{
  "arch": "unet",
  "model": "image colorization model",
  "dataset": "photos of plants and fungi (iNaturalist)",
  "train_examples": 22605,
  "image_size": 32,
  "crop_scale_min": 0.7,
  "horizontal_flip": true,
  "translate": 0.06,
  "color_jitter": 0.2,
  "task": "colorization",
  "loss": "mse",
  "norm": "batchnorm",
  "activation": "silu",
  "widths": [64, 128, 256],
  "blocks_per_level": 2,
  "block": "basic",
  "attention": false,
  "upsampling": "pixel_shuffle",
  "init": "orthogonal",
  "residual_init": "none",
  "optimizer": "muon",
  "muon_scale": "original",
  "lr": 0.011,
  "momentum": 0.95,
  "nesterov": true,
  "orthogonalizer": "polar_express",
  "adamw_lr_other_params": 0.0025,
  "grad_clip": 5.0,
  "steps": 13200,
  "batch_size": 256,
  "epochs": 149.5,
  "lr_schedule": "wsd_sqrt",
  "decay_fraction": 0.3,
  "final_lr_fraction": 0.01,
  "warmup_steps": 660,
  "weight_decay": 0.02,
  "adamw_weight_decay_other_params": 0
}
Rows from block 6, named by matrix and row number. Each number is 128 + 24 x the weight over its row's rms, rounded and kept within 0 to 255. All counts start at 0. After the name is the row's rms in percent of the matrix's.
# short0: shortcut pointwise conv (model.decb.0.0.short.0.weight, 128x256x1x1), inputs 128-255
short0.26 103 [125 139 130 121 134 130 127 114 127 120 116 141 141 123 117 144 150 143 123  93 117 133 111 148 140 118 130 144 147 121 112 156 122 115 119 117 130 149 128 124 111 122 120 133 131 123 132 127 136 127 142 132 126 128 131 117 151 129 127 140 124 130 120 110 134 133 133 124 133 127 120 125 140 133 114 129 122 126  97 108 130 124 128 129 115 132 148 124 137 116 126 131 122 114  97 136 133 135 119 137 129 149 132 122 119 143 144 135 154 129 124 124 133 138 123 113 129  98 126 137 123 127 131 114 130 129 131 111]
short0.27 092 [131 122 127 136 143 149 114 113 145 135 127 112 133 128 124 135 137 113 136 116 139 132 125 117 138 142 110 130  86 124 119  99 125 120 139 118 129 129 126 121 130 143 134 130 140 137 134 128 134 118 142 127 139 132 114 115 106 119 123 137 137 134 128 128 141 128 130 133 125 111 110 116 124 137 108 134 141 137 132 126 119 137 121 122 123 108 119 121 114 130 132 146 143 130 124 118 116 146 127 120 138 146 122 121 136 136 128 130 138 133 129 121 129 121 148 144 119 147 116 121 139 130 135 137 134 129 116 139]
short0.28 101 [123 140 121 136 124 127 128 136 129 118 139 141 135 131 134 125 132 136 122 137 141 132 134 122 133 133 133 131 118 138 126 114 132 121 116 126 134 137 117 132 124 128 119 123 121 133 131 131 128 132 138 123 135 128 112 136 131 119 138 120 123 134 116 130 133 136 115 124 128 126 121 125 133 131 126 123 134 133 137 120 128 134 123 123 134 115 135 128 112 127 139 137 121 131 135 136 121 129 123 130 142 130 130 121 131 130 133 124 136 125 126 127 130 135 128 120 133 133 126 129 127 131 117 129 128 128 131 121]
short0.29 105 [126 145 110 138 141 108 107 116 113 116 149 130 122 121 106 118 142 129 110 118 142 134 124 132 146 122 129 124 135 160 105 121 124 146 128 126 127 141 129 150 132 140 150 131 151 126 116 116 141 124 115  95 140 130 111 151 130 124 131 105 119 131 118 113 133 132 132 116 142 139 135 138 142 136 141 117 113 134 128 108 125 112 114 109 118 104 128 143  99 116 123 131 126 115 120 126 146 120 122 141 139 144 123 122 140 125 141 128 139  83 131 136 126 138 128 105 130 139 120 142 139 139 102 131 107 120 143 132]
short0.30 104 [138 121 113 131 114 108 134 125 132 128 138 130 113 129 115 123 113 131 111 123 128 129 131 136 111 124 132 137 116 135 139 119 130 120 129 130 127 131 124 127 132 132 158 132 131 138 129 117 136 145 127 121 113 136 128 113 109 131 137 100 125 144 141 149 118 120 143 124 137 144 133 114 143 135 129 119 129 124 129 107 125 116 126 120 115 131 124 116 126 135 125 151 124 108 134 112 121 136 150 137 119 122 133 126 123 128 109 143 113 128 114 123 137 131 104 122 122 122 118 126 142 123 124 155 141 130 128 135]
short0.31 097 [120 120 136 130 138 116 132 126 118 144 115 126 135 129 141 131 115 130 126 157 150 114 124 120 125 145 112 130 120 125 117 128 110 124 125 134 114 132 132 132 134 127 104 138 136 116 131 110 134 116 122 132 133 139 143 120 132 126 134 147 128 123 129 109 141 128 130 114 120 119 154 139 115 125 127 123 128 123 113 128 133 111 125 143 116 144 146 145 142 129 135 126 134 121 125 120 136 109 133 122 112 136 142 155 130 114 110 111 131 106 119 128 143 126 141 131 124 129 123 124 136 129 116 115 131 124 127 125]
short0.32 103 [123 130 116 133 132 118 126 134 135 140 119 114 129 135 137 130 112 122 140 126 110 124 130 143 134 130 108 112 122 123 142 135 139 108 130 129 132 138 126 130 140 127 132 121 126 131 133 132 130 120 108 113 161 141 138 129 129 120 130 136 132 134 153 136 122 130 126 118 121 121 133 113 113 110 134 129 126 141 127 135 144 111 129 133 115 109 131 141 113 124 119 127 134 141 129 122 140 135 115 118 127 130 135 132 116 129 116 138 127 144 124 151 129 121 124 119 120 150 114 124 112 140 141 139 116  97 114 139]
short0.33 108 [125 137 129 126 128 124 128 123 125 135 131 140 133 140 119 125 132 134 134 143 132 133 132 131 136 132 131 116 155 145 122 129 137 129 115 131 126 130 122 123 141 138 125 136 144 133 131 130 113 127 121 131 136 135 123 131 133 135 128 131 136 144 129 135 129 119 132 129 129 145 127 115 127 138 152 129 126 124 128 140 130 122 138 135 121 120 132 146 126 134 131 138 121 121 139 137 132 133 110 135 121 131 112 135 116 133 129 137 136 112 116 134 123 130 138 129 128 123 124 131 123 129 123 128 123 116 121 131]
short0.34 102 [129 145 129 113 117 125 125 144 112 135 117 155 136 134 144 127 131 136 134 120 110 120 148 128 125 122 133 141 157 140 145 144 136 130 123 134 131 111 129 124 126 144 125 139 121 121 138 132 121 145 138 145 127 136 126 132 155 128 121 121 113 130 125 144 121 123 130 149 140 131 117 126 136 136 145 125 135 140 136 116 138 136 137 114 123 128 134 127 138 131 115 130 125 140 134 149 133 125 135 117 105 127 134 121 114 130 129 137 123 145 130 134 119 130 113 142 139 116 130  99 126 126 125 161 134 151 125 128]
short0.35 105 [120 127 143 139 127 134 129 122 115 118 122 131 134 124 148 128 121 130 129 138 130 123 141 130 101 124 135 132 127 113 136 148 125 110 127 129 120 148 140 126 133 102 114 134 115 124 142 129 148 148 117 136 123 127 141 138 132 129 131 134 145 119 133 123 141 134 125 135 124 118 119 132 118 123 119 121 125 136 141 133 115 138 137 142 124 136 127 106 143 141 124 117 132 110 144 127 116 127 125 137 125 123 126 130 137 131 126 136 128 131 117 127 127 126 116 126 129 115 137 146 126 138 131 118 119 120 140 114]
short0.36 112 [124 129 133 131 137 117 124 129 122 127 120 122 131 132 130 137 133 129 138 133 127 125 131 123 134 133 122 135 124 130 133 134 128 134 128 132 119 140 129 120 128 137 126 132 137 127 134 125 127 131 131 140 131 139 124 134 140 123 131 123 124 128 121 135 138 132 123 134 133 126 133 127 132 126 139 132 136 129 125 142 128 135 128 129 114 114 130 131 126 132 118 135 126 134 133 131 123 131 132 124 124 132 124 130 115 133 131 124 137 124 125 141 124 132 114 142 137 130 125 126 135 132 128 142 135 132 126 131]
short0.37 092 [140 120 114 130 112 121 132  90 128 123 120 125 110 119 139 114 123 123 119 149 136 127 117 133 114 135 141 131 115 140 148 105 140 122 139 119 142 123 118 144 127 126 135 126 143 127 138 116 132 126 147 129 122 145 114 115 114 130 128 100 125 120 130 113 123 126 126 151 119 149 141 140 118 113 142 132 128 132 118 127 116 127 127 126 112 118 102 115 118 136 106 111 122 120 135 140 128 117 123 101 126 145 121 136 126 129 142 138 117 122 121 129 126 143 117 135 133 131 131 139 133 132 140 154 130 136 124 120]
short0.38 099 [129 156 127 124 133 128 114 152 132 122 140 118 134 116 116 116 140 124 114  92 133 141 113 141 133 119 129 129 140 133 105 137 136 146 108 117 122 133 121 137 128 153 134 135 133 125 119 126 117 128 137 131 116 123  95 143 161 139 123 128 107 129 150 118 133 127 103 122 138 128 123 125 147 121 137 129 117 118 116 115 140 136 123 114 129 128 139 141 137 122 130 143 118 129 142 140 136 134 139 127 129 137 115 118 129 130 126 158 153 116 116 128 112 117 101 124 130 142 122 133 135 127 111 122 113 133 130 132]
short0.39 100 [125 111 116 135 121 136 139 129 121 117 117 120 129 128 116  98 138 125 117 113 140 116 120 136 136 119 129 123  99 115 111 122 135 117 127 132 121 132 121 118 131 116 112 124 129 126 131 132 119 133 121 125 119 134 129 113 143 129 130 134 124 123 130 119 124 116 101 131 114 134 133 136 126  96 107 122 120 131 137 107 135 125 123 131 121 126 123 121 119 131 115 120 129 135 116 130 125 123 135 139 135 123 124 124 120 133 128 127 118 125 135 114 128 126 127 120 120 139 124 124 104 132 132 132 130 101 113 126]
short0.40 100 [131 135 139 128 131 140 134 123 130 130 132 128 123 144 119 136 134 126 149 128 111 128 133 128 142 129 131 146 126 117 145 126 125 122 127 121 129 103 123 118 138 135 118 124 130 123 133 127 128 107 152 131 126 127 114 135 133 128 113 130 125 118 149 142 114 126 123 130 125 113 132 133 119 119 134 123 114 119 114 125 131 139 138 116 138 119 113 131 115 127 132 133 133 124 127 135 143 122 120 110 132 137 133 126 117 136 136 128 122 123 141 147 140 130 120 134 126 123 130 128 129 135 140 131 125 151 131 128]
short0.41 102 [130 154 135 132 128 119 142 129 149 133 132 119 125 135 126 149 122 132 134 140 106 128 136 129 136 128 129 108 149 139 131 149 142 139 151 123 122 138 143 153 127 124 144 112 139 131 135 123 126 141 153 118 135 127 137 139 138 126 117 133 139 128 135 142 138 140 135 131 133 122 117 125 133 123 124 140 135 133 137 117 137 135 139 122 147 119 167 134 143 130 119 129 106 116 126 127 136 136 128 155 108 125 130 130 124 138 129 127 120 164 120 137 130 118 132 136 138 147 133 118 139 115 123 137 125 146 110 123]
short0.42 103 [127 127 116 139 128 124 133 124 130 103 126 118 126 129 122 122 132 129 124 137 128 125 128 126 125 123 131 119 125 125 121 138 132 112 127 115 132 138 130 130 127 114 127 121 123 136 126 129 125 135 126 115 145 124 125 122 135 132 129 137 132 124 117 121 130 124 126 124 130 120 115 134 119 132 126 118 132 128 139 116 123 133 136 129 125 123 143 118 126 131 129 111 128 137 121 121 134 124 133 132 147 130 131 114 134 135 126 120 120 128 128 129 129 126 129 119 126 120 126 122 125 124 125 132 127 125 119 119]
short0.43 089 [139 137 128 121 127 153 135 136 124 146 116 140 137 142 131 132 155 145 140 126 120 135 139 111 134 140 142 143 160 137 130 141 138 130 136 118 132 123 138 137 131 132 131 129 129 141 129 136 130 158 135 134 137 132 121 129 122 140 126 133 140 138 110 128 125 135 125 139 120 128 119 137 112 153 146 147 126 147 131 150 122 124 139 140 144 147 134 121 115 133 149 124 137 125 135 145 124 141 113 139 128 123 129 138 117 126 128 120 143 123 135 129 116 148 167 123 136 116 146 131 127 125 132 128 155 142 134 130]
short0.44 094 [121 142 134 132 144 141 121 136 131 123 142 114 123 133 137 129 121 136 116 147 132 144 129 127 129 136 133 127 124 138 133 129 139 130 133 126 131 136 125 127 116 143 128 116 132 121 137 124 119 121 146 134 132 149 115 131 121 121 122 113 135 130 131 127 136 133 140 145 145 134 129 124 135 120 138 120 133 134 130 129 124 132 129 119 131 126 126 136 133 124 131 147 122 125 152 133 127 133 120 119 130 128 127 121 125 136 144 138 138 140 132 123 116 129 137 141 124 125 120 139 124 142 124 115 117 139 138 131]
short0.45 101 [126 120 111 128 133 132 127 127 131 132 124 126 126 127  99 147 124 121 144 112 120 129 136 114 137 121 125 117 120 122 128 131 126 139 133 120 122 141 137 129 131 125 121 119 122 133 115 134 123 132 145 126 122 122 141 133 137 127 118 136 110 112 108 126 148 138 126 153 126 134 111 115 129 126 130 119 139 127 132 132 120 138 112 105 141 123 131 124 138 133 128 146 131 137 113 152 123 123 159 109 150 142 142 114 135 122 125 105 115 144 136 124 125 116 130 117 131 132 121 138 135 127 134 138 122 134 122 137]
short0.46 104 [123 119 122 139 126 126 143 124 121 134 158 126 137 134 126 134 125 143 132 120 159 144 129 113 129 125 132 121 111 128 135 108 112 126 151 131 120 124 127 135 120 121 133 129 108 136 111 119 138 117 135 116 124 127 151 149 123 130 122 126 123 130 133 149 134 123 129 129 127 132 128 129 130 134 124 129 117 124 128 135 113 128 131 119 139 110 128 121 138 129 144 127 122 131 141 115 136 132 130 123 120 123 109 136 129 141 109 113 140 123 144 145 127 129 139 125 110 127 121 134 117 125 128 120 122 137 138 139]
short0.47 094 [127 127 123 132 137 134 130 132 121 121 133 134 134 130 130 125 134 131 126 130 128 137 131 118 137 136 128 130 132 137 132 115 127 135 142 126 121 135 122 128 123 126 130 133 119 135 111 136 125 129 126 122 128 131 127 125 116 130 122 125 127 126 123 134 135 124 128 131 132 133 116 126 136 128 129 127 127 137 132 132 115 143 125 132 136 129 116 121 124 131 135 130 123 138 138 132 129 141 131 131 131 121 104 129 116 129 125 126 130 134 132 120 123 135 130 120 134 133 132 112 124 138 132 126 122 126 129 128]
short0.48 094 [125 124 136 123 125 137 137 133 111 136 131 127 114 136 129 145 123 125 122 144 119 110 131 119 136 128 129 151 109 117 109 113 127 134 128 129 139 131 125 128 135 128 128 143 129 125 134 118 113 126 122 133 113 117 143 137 118 125 118 124 127 117 142 144 140 139 127 149 125 121 114 135 134 135 137 119 136 124 141 145 137 133 117 125 139 122 116 121 133 129 123 129 121 150 137 141 123 131 120 110 127 143 131 127 110 136 129 137 116 120 126 148 123 120 138 143 128 126 121 132 125 129 139 143 141 150 138 131]
short0.49 096 [138 125 125 129 120 110 136 123 132 143 139 114 120 120 140 154 120 119 132 139 133 135 131 139 138 129 138 138 135 142 130 116 134 125 123 117 133 123 133 127 130 146 123 134 138 135 123 126 139 120 138 146 114 129 131 133 135 133 133 121 139 129 137 139 131 135 124 128 128 140 136 116 146 144 133 120 125 122 127 143 136 144 126 137 132 125 128 126 134 131 135 141 127 142 126 128 129 134 129 128 127 125 123 139 142 128 129 133 131 133 125 145 146 138 135 128 132 152 129 114 139 124 144 145 126 118 133 131]
short0.50 103 [122 137 151 131 145 120 133 134 122 112 129 128 126 126 136 145 126 132 136 142 126 109 132 108 100 139 123 137 119 114 137 140 112 121 132 141 122 138 136 120 133 109 125 139 117 136 139 127 128 130 127 137 133 124 136 114 134 130 125 121 136 122 129 139 136 132 138 123 120 116 124 138 124 124 121 135 137 129 136 121 135 135 127 128 130 142 141 117 144 132 130 131 138 143 126 123 113 124 126 140 133 143 124 135 131 130 115 125 125 129 139 132 131 134 111 133 120 130 121 120 140 122 137 138 121 125 128 126]
short0.51 102 [128 124 130 125 126 134 133 144 124 127 120 129 135 126 132 122 124 113 140 114 119 124 123 129 115 135 119 127 130 126 126 124 139 132 133 124 123 126 122 118 134 127 130 128 124 132 129 138 115 143 115 135 133 127 122 130 138 117 124 118 135 134 124 133 125 130 111 117 129 132 127 143 125 132 129 147 129 137 138 126 140 128 140 130 126 134 128 138 117 130 129 125 130 145 139 126 129 131 126 138 133 127 122 131 125 132 118 136 130 139 125 131 127 116 116 131 135 145 120 122 124 124 128 137 134 140 121 120]
short0.52 106 [134 142 135 136 135 134 138 146 126 138 117 137 119 147 123 119 143 130 133 132 117 132 126 126 125 124 137 143 130 129 138 145 128 140 133 136 138 121 135 140 134 141 132 110 132 140 135 132 137 134 134 123 126 124 150 130 131 149 132 155 136 137 139 127 127 142 128 124 127 123 136 129 127 130 143 142 141 123 130 123 134 131 128 135 153 137 129 125 133 131 141 150 133 116 141 137 129 133 128 135 122 134 133 138 132 131 148 137 133 144 128 141 135 128 135 140 134 138 134 146 129 122 117 124 140 126 130 141]
short0.53 087 [115 123 127 144 142 142 144 120 133 142 118 133 113 131 127 123 129 124 126 128 132 128 121 135 138 132 128 119 125 118 123 140 149 119 148 149 120 115 124 101 122 142 128 139 144 135 154 116 131 140 137 138 119 151 147 126 131 131 121 136 138 138 108 120 126 125 133 134  93 133 123 115 120 139 116 108 120 115 124 121 118 129 129 132 122 117 120 118 124 121 121 132 143 132 140 145 117 145 122 100  90 153 114 136 141 137 124 122 144 118 132 142 133 141 118 130 122 141 130 148 138 120 157 104 134 110 138 134]
short0.54 099 [134 126 124 123 124 124 112 129 134 136 130 129 130 128 129 131 128 126 126 131 131 140 128 133 140 129 130 135 120 117 125 122 127 122 131 129 128 125 125 132 123 132 125 126 122 126 128 131 134 128 131 132 121 133 128 117 123 125 125 127 133 120 133 130 130 119 122 131 128 138 132 131 132 124 119 118 128 124 125 124 132 135 122 127 122 130 121 132 127 119 124 127 131 137 117 123 130 124 130 126 122 125 129 132 117 121 136 127 121 125 135 126 134 134 117 122 121 130 128 131 125 136 136 125 121 122 123 134]
short0.55 093 [124 112 122 122 135 148 129 125 126 139 122 125 125 123 130 133 148 132 136 119 139 131 124 135 134 140 128 126 124 122 123 119 123 128 129 127 124 137 124 130 126 124 118 124 128 118 128 136 118 117 109 131 134 126 122 119 116 123 128 123 130 125 130 133 128 134 123 125 123 123 137 138 120 125 122 148 133 126 116 140 132 138 131 142 124 141 115 128 136 127 130 124 135 123 123 121 120 126 127 131 124 129 131 130 120 128 131 124 136 115 143 121 117 127 138 134 128 130 127 122 133 122 132 132 127 119 114 124]
short0.56 105 [133 136 141 137 117 122 126 137 116 118 116 114 121 119 140 128 117 107 131 150  96 108 114 139 126 112 130 146 117 100 138 115 152 108 138 119 143 109 122 124 123 133 136 135 116 136 126 117 122 111 149 152 124 152  99 123 140 119 119  93 112 121 142 133 131 130 102 134 137 127 129 126 120 124 121 131 137 130 134 102 139 133 122 114 118 111 114 130 136 115 123 119 130 141 120 109 141 134 122 131 135 139 139 119 127 134 131 151 113 147 121 133 134 124  77 131 128 149 114 105 125 126 150 146 131 144 133 125]
short0.57 096 [127 131 130 137 130 119 129 121 136 139 120 126 132 129 129 130 127 129 135 139 115 131 126 128 130 120 129 117 133 130 122 149 134 128 122 128 117 131 135 121 130 126 124 123 126 128 145 130 136 123 128 123 141 126 130 125 141 121 129 142 133 136 127 131 116 120 133 112 119 133 135 128 127 127 122 124 123 119 124 119 127 125 127 129 124 130 147 130 137 124 126 118 128 132 120 121 131 121 117 135 111 124 131 137 136 130 116 132 128 137 118 123 132 138 123 111 128 131 118 133 130 127 128 123 131 118 127 129]
short0.58 107 [135 130 121 128 125 126 122 134 119 159 134 111 136 131 135 110 126 146 142 133 108 107 122 125 116 140 133 139 128 138 129 107 101 120 128 117 139 128 128 112 142 108 145 128 125 116 144 128 107 125 141 109 114 115 134 136 114 112 129 145 142 126 149 147 110 129 148 121 128 103 124 128 110 123 144 143 134 121 143 120 132 148 140 137 136 129 119 123 122 123 146 144 138 118 137 136 142 124 131 113 106 133 125 130 118 121 134 130 125 137 119 137 127 114 135 158  93  96 133 128 121 131 120 133 143 140 131 127]
short0.59 108 [121 111 126 135 142 160 135 132 132 119 124 126 121 124 124 103 138 126 138 123  99 119 122 135 128 131 122 126 119 124 132 130 134 107 147 114 121 140 116 127 122 119 134 122 113 124 117 138 127 127 117 125 130 131 136 121 141 114 125 139 129 127 136 119 129 128 128 129 125 106 117 141 112 130 111 133 129 131 125 108 132 136 126 122 115 121 123 125 144 125 119  90 130 140 122 134 134 123 114 128 160 141 125 128 135 144 120 137 124 157 120 128 129 118 125 119 132 136 124 115 113 117 144 123 119 139 114 122]
short0.60 087 [121 125 133 129 135 131 136 115 116 129 141 126 142 141 122 132 126 139 137 134 157 134 128 131 141 145 127 122 126 116 106 114 128 135 123 141 136 146 117 121 133 110 127 144 138 134 139 109 142 125 134 128 125 126 136 124 140 129 145 140 130 126 130 139 130 123 130 126 114 140 142 132 124 120 133 122 131 140 106 149 138 120 132 138 125 114 131 116 104 140 128 127 131 137 149 146 131 139 123 117 136 131 121 140 127 134 156 119 132 111 137 143 115 136 134 144 128 125 130 138 130 129 126 125 137 117 144 127]
short0.61 097 [132 116 109 121 124 119 111 119 126 105 131 128 117 136 118 118 113 121 107 107 125 132 125 143 118  99 112 131 105 102 115 135 133 110 119 130 137 138 118 117 123 129 124 128 121 120 123 127 123 136 131 116 128 130 123 120 140 129 132 123 117 126 134 126 124 121 116 128 142 129 155 125 139 117 122 122 126 123 132 116 138 136 121 104 109 122 141 127 145 126 118 121 135 120 123 106 140 129 146 114 138 162 148 113 137 132 128 134 116 117 130 121 131 116  99 117 127 121 117 136 145 105 114 129 126 140 135 119]
short0.62 097 [138 120 127 137 127 148 130 132 134 135 127 112 115 132 122 135 125 120 132 119 124 134 136 119 138 129 125 135 108 131 114 118 138 125 132 120 139 123 126 122 121 130 131 146 130 124 146 131 126 125 137 130 110 130 125 126 120 127 138 130 134 123 123 132 116 129 129 139 118 139 127 115 133 126 123 120 145 135 126 142 126 119 125 125 142 135 128 125 118 128 131 139 138 141 145 131 128 129 126 121 122 119 139 126 128 129 115 126 139 127 129 135 144 142 134 133 128 125 131 123 138 124 141 135 143 142 123 125]
short0.63 101 [124 119 141 137 121 134 127 131 125 132 133 131 126 126 130 115 137 127 147 120 132 131 128 143 127 145 120 121 129 119 154 116 144 129 131 134 133 111 122 107 136 141 119 156 123 136 148 127 121 126 127 142 126 129 142 124 123 135 124 114 133 130 136 136 132 133 149 121 122 133 138 121 128 131 124 136 116 136 128 129 132 144 131 130 127 126 111 132 106 138 106 119 132 140 147 127 116 140 109 116 112 140 131 122 133 129 124 136 142 133 151 137 127 140 131 134 144 136 133 136 119 135 138 138 136 129 142 132]
short0.64 095 [131 139 140 131 136 139 128 145 116 118 122 117 122 135 136 124 124 127 117 130 115 133 131 134 126 123 134 140 125 129 143 140 124 122 137 126 134 124 126 135 126 140 137 119 133 134 124 133 127 127 123 134 136 136 122 126 135 136 132 134 129 131 147 128 135 132 124 130 139 127 123 127 128 119 124 130 127 138 141 125 132 116 129 128 140 138 126 130 137 132 138 127 136 132 124 130 130 119 125 130 148 130 135 121 136 137 128 131 132 122 134 133 127 132 110 126 123 125 119 115 130 131 140 128 126 129 132 123]
short0.65 105 [120 133 130 142 124 121 147 122 111 134 139 136 142 133 144 134 128 140 138 130 112 136 128 133 123 129 120 138 136 130 121 124 120 138 105 131 130 128 125 131 126 143 126 113 117 116 126 132 141 122 137 132 145 131 111 141 136 122 136 129 123 133 136 135 125 126 133 108 122 117 128 114 125 137 143 121 131 116 132 116 137 136 130 122 113 105 136 150 119 136 122 135 126 120 121 135 138 129 126 128 121 129 126 132 136 124 123 145 135 116 112 129 116 129 119 124 136 125 126 113 124 128 119 134 127 140 129 134]
short0.66 108 [133 112 126 129 122 133 136 127 148 136 116 127 121 131 123 134 138 112 130 122 115 125 123 129 118 131 135 121 120 131 136 130 129 139 132 122 117 117 131 132 147 128 142 136 133 120 132 136 131 130 136 136 128 139 135 129 114 121 126 125 124 132 122 139 105 130 138 128 123 123 130 122 146 140 133 135 126 141 133 128 126 142 123 130 145 131 120 127 132 124 137 144 139 115 139 138 130 128 113 124 121 130 134 137 134 131 129 130 133 131 127 134 136 144 133 131 134 121 134 145 129 117 125 146 139 144 110 125]
short0.67 088 [124 124 132 129 118 141 132 125 140 141 127 123 138 114 154 119 115 150 119 134 128 133 130 135 137 150 140 107 141 145 120 130 126 121 137 124 107 124 132 136 129 137 127 136 145 122 153 116 125 129 147 145 110 136 128 146 132 121 131 141 140 142 134 134 117 128 142 139 119 139 133 120 130 145 148 114 123 119 132 134 118 118 132 130 127 120 155 137 160 133 125 138 122 118 131 135 134 128 103 134 105 138 150 134 141 133 136 132 157 131 104 146 127 133 122 122 134 121 122 154 125 131 130 107 138 145 116 123]
short0.68 087 [136 124 124 127 129 144 121 148 138 134 116 150 125 134 118 106 137 119 150 114 124 127 139  93 123 132 132 127 115 118 151 113 128 122 140 119 108 130 138 133 127 115 105 108 113 137 130 160 118 160 124 111 148 106 127 104 112 128 124 139 149 108 118 130 129 131 136 119 121 139 122 139 125 129 110 144 138 133 111 142 113 134 121 112 143 140 124 132 106 137 129 133 140 128 119 131 113 124 102 147 156 111 132 116 134 127 125 136 138 122 137 115 149 147 166 115 145 133 122 119 121 121 130 139 129 144  93 127]
short0.69 096 [139 118 103 131 140 146 113 138 112 117 137 145 157 130 127 124 132 134 137 107 164 146 126 125 122 150 105 126 129 123 129 135 115 136 142 142 122 126 123 134 131 115 123 151 129 132 136 137 141 122 130 128 126 120 142 126 135 146 154 129 129 123 121 135 174 123 147 157 128 165 139 121 136 138 125 112 131 136 124 147 121 113 120 125 110 126 154 123 131 143 110 112 137 116 136 122 110 136 131 141 148 131 119 135 133 109 134 139 141 118 117 127 115 140 154 129 115 131 119 143 137 143 123 118 134 113 131 132]
short0.70 097 [123 128 124 127 132 140 112 103 131 118 144 130 111 153 102 124 142 122 103 107 135 131 122 132 155 105 129 119 116 121 111 127 137 145 114 119 144 126 136 109 118 129 115 133 114 125 144 130 132 141 127 106 126 121 118 141 139 113 121 142 111 128  72 117 132 130 140 132 121 128 128 134 136 124 119 103 137 120 137 118 126 128 127  96 133 130 139 119 119 127 139 125 114 137 122 109 118 136 119 143 128 149 110 114 123 135 112 125 149 109 142 135 140 131 150 113 139 125 122 131 146 113 122 109 118 140 127 132]
short0.71 100 [113 131 118 127 126 144 141 141 139 125 147 118 118 124 133 129 107 130 106 117 129 139 124 146 140 126 119 139 105 122 132 110 145 121 136 143 154 121 119 109 114 121 133 144 110 126 135 119 137 149 118 129 120 126 145 133 118 125 125 104 112 135 126 135 141 127 131 140 138 139 138 119 137 114 130 110 122 131 145 121 124 127 126 126 127 145 115 129 150 122 131 137 127 122 136 128 135 131 118 115 113 133 131 131 145 124 129 130 118 128 136 111 139 128 115 130 134 119 138 132 145 131 142 134 146 137 152 120]
short0.72 105 [127 117 127 132 142 135 126 130 131 127 129 128 121 127 131 130 118 136 126 135 129 121 136 125 124 122 130 133 126 123 139 130 123 129 125 114 128 137 136 121 128 123 119 113 131 132 115 135 126 134 132 137 134 126 136 138 134 137 127 138 124 117 134 129 126 132 134 133 124 117 119 128 134 122 125 120 131 126 138 138 115 124 131 131 131 123 118 120 127 134 124 119 124 125 136 136 126 116 131 122 133 120 143 124 130 131 134 120 118 133 126 128 126 133 125 132 122 125 132 130 139 128 130 131 124 133 136 129]
short0.73 093 [126 140 114 136 140 138 136 115 112 122 139 118 122 131 116 117 128 117 115 134 125 127 119 130 137 116 144 135 126 134 112 124 134 125 128 121 152 142 127 126 137 124 136 126 134 122 134 138 135 123 118 115 135 143 134 131 132 119 129 141 133 133 113 113 133 135 134 146 127 127 119 126 124 126 120 112 130 134 130 123 127 130 118 131 126 115 146 127 135 133 129 115 135 142 103 122 136 128 120 133 158 135 129 138 135 130 141 141 125 126 123 124 138 138 131 122 125 130 117 130 133 115 127 126 129 138 131 126]
short0.74 106 [142 108 109 133 129 118 137 114 109 144 136 133 130 125 127 129 131 105 135 117 111 115 122 125 137 129 129 147 131 129 130 131 141 146 128 131 144 128 116 114 129 127 131 151 147 134 135 122 127 106 106 103 125 114 130 120 119 127 135 126 132 134 115 135 147 130 149 123 120 117 120 123 129 132 145 134 137 121 127 147 129 142 118 144 122 122 128 137 108 136 116 127 133 143 111 149 114 139 122 120 133 125 119 130 117 131 121 143 135 127 144 132 133 129 130 129 135 134 136  97 144 128 135 139 159 124 127 134]
short0.75 099 [131 129 123 127 141  92 144 137 139 106 121 129 124 121 134 122 147 124 125 154 135 124 123 124 109 142 123 116 137 122 164 141 125 127 131 123  98 140 131 151 127 135 115 126 137 127 124 123 124 140 104 119 142 130 119 126 129 131 125 127 153 116 133 113 134 135 119 130 133 133 146 144 121 127 133 145 129 127 119 135 140 135 129 126 116 142 129 122 124 124 107 118 130 114 126 125 127 121 110 140 134 130 121 122 120 123 128 129 130 126 128 127 144 127 133 134 134 146 134 142 130 139 127 122 127 115 108 123]
short0.76 097 [116 141 134 139 135 131 145 132 141 121 135 129 114 126 123 130 137 125 137 112 129 133 121 132 119 129 126 138 125 119 134 137 145 131 118 127 128 112 145 107 124 149 117 133 137 138 118 118 136 123 141 155 112 152 110 135 143 135 111 146 111 126 141 118 133 129 112 143 129 128 117 118 140 110 128 112 120 127 136 121 115 133 124 129 147 123 124 132 129 140 116 152 117 146 133 156 140 136 143  99 142 141 130 117 119 139 133 143 130 133 126 116 133 110 107 137 131 136 134 122 149 116 143 120 122 145 132 135]
short0.77 095 [120 117 130 124 141 147 131 141 121 123 122 123 132 129 137 128 120 140 134 131 120 113 125 123 116 130 131 122 130 119 134 126 125 121 136 123 135 144 127 131 138  95 130 111 122 144 120 130 116 136 127 132 132 124 142 129 123 125 128 131 135 132 138 127 135 130 131 137 121 109 121 147 115 113 116 135 126 132 133 140 125 123 132 132 135 125 131 119 133 124 125 109 118 141 125 130 134 120 120 134 144 133 131 128 130 127 120 128 128 125 127 126 121 117 132 136 132 127 135 121 130 123 133 135 134 127 121 115]
short0.78 093 [127 122 128 127 130 134 120 122 142 120 136 129 131 115 126 154 130 122 107 142 113 131 128 125 141 135 125  84 141 128 129 134 133 135 150 110 130 123 143 107 130 106 143 132 122 124 125 130 132 132 137 125 138 123 132 136 120 111 108 112 125 138 108 129 131 118 132 111 131 128 115 142 119 128 127 132 114 124 115 116 119 131 134 117 134 140 131 114 149 123 125 115 120 134 123 122 133 125 129 117 107 131 125 128 142 127 123 113 112 136 133 137 119 123 128 131 133 116 148 132 119 124 139 108 129 142 128 119]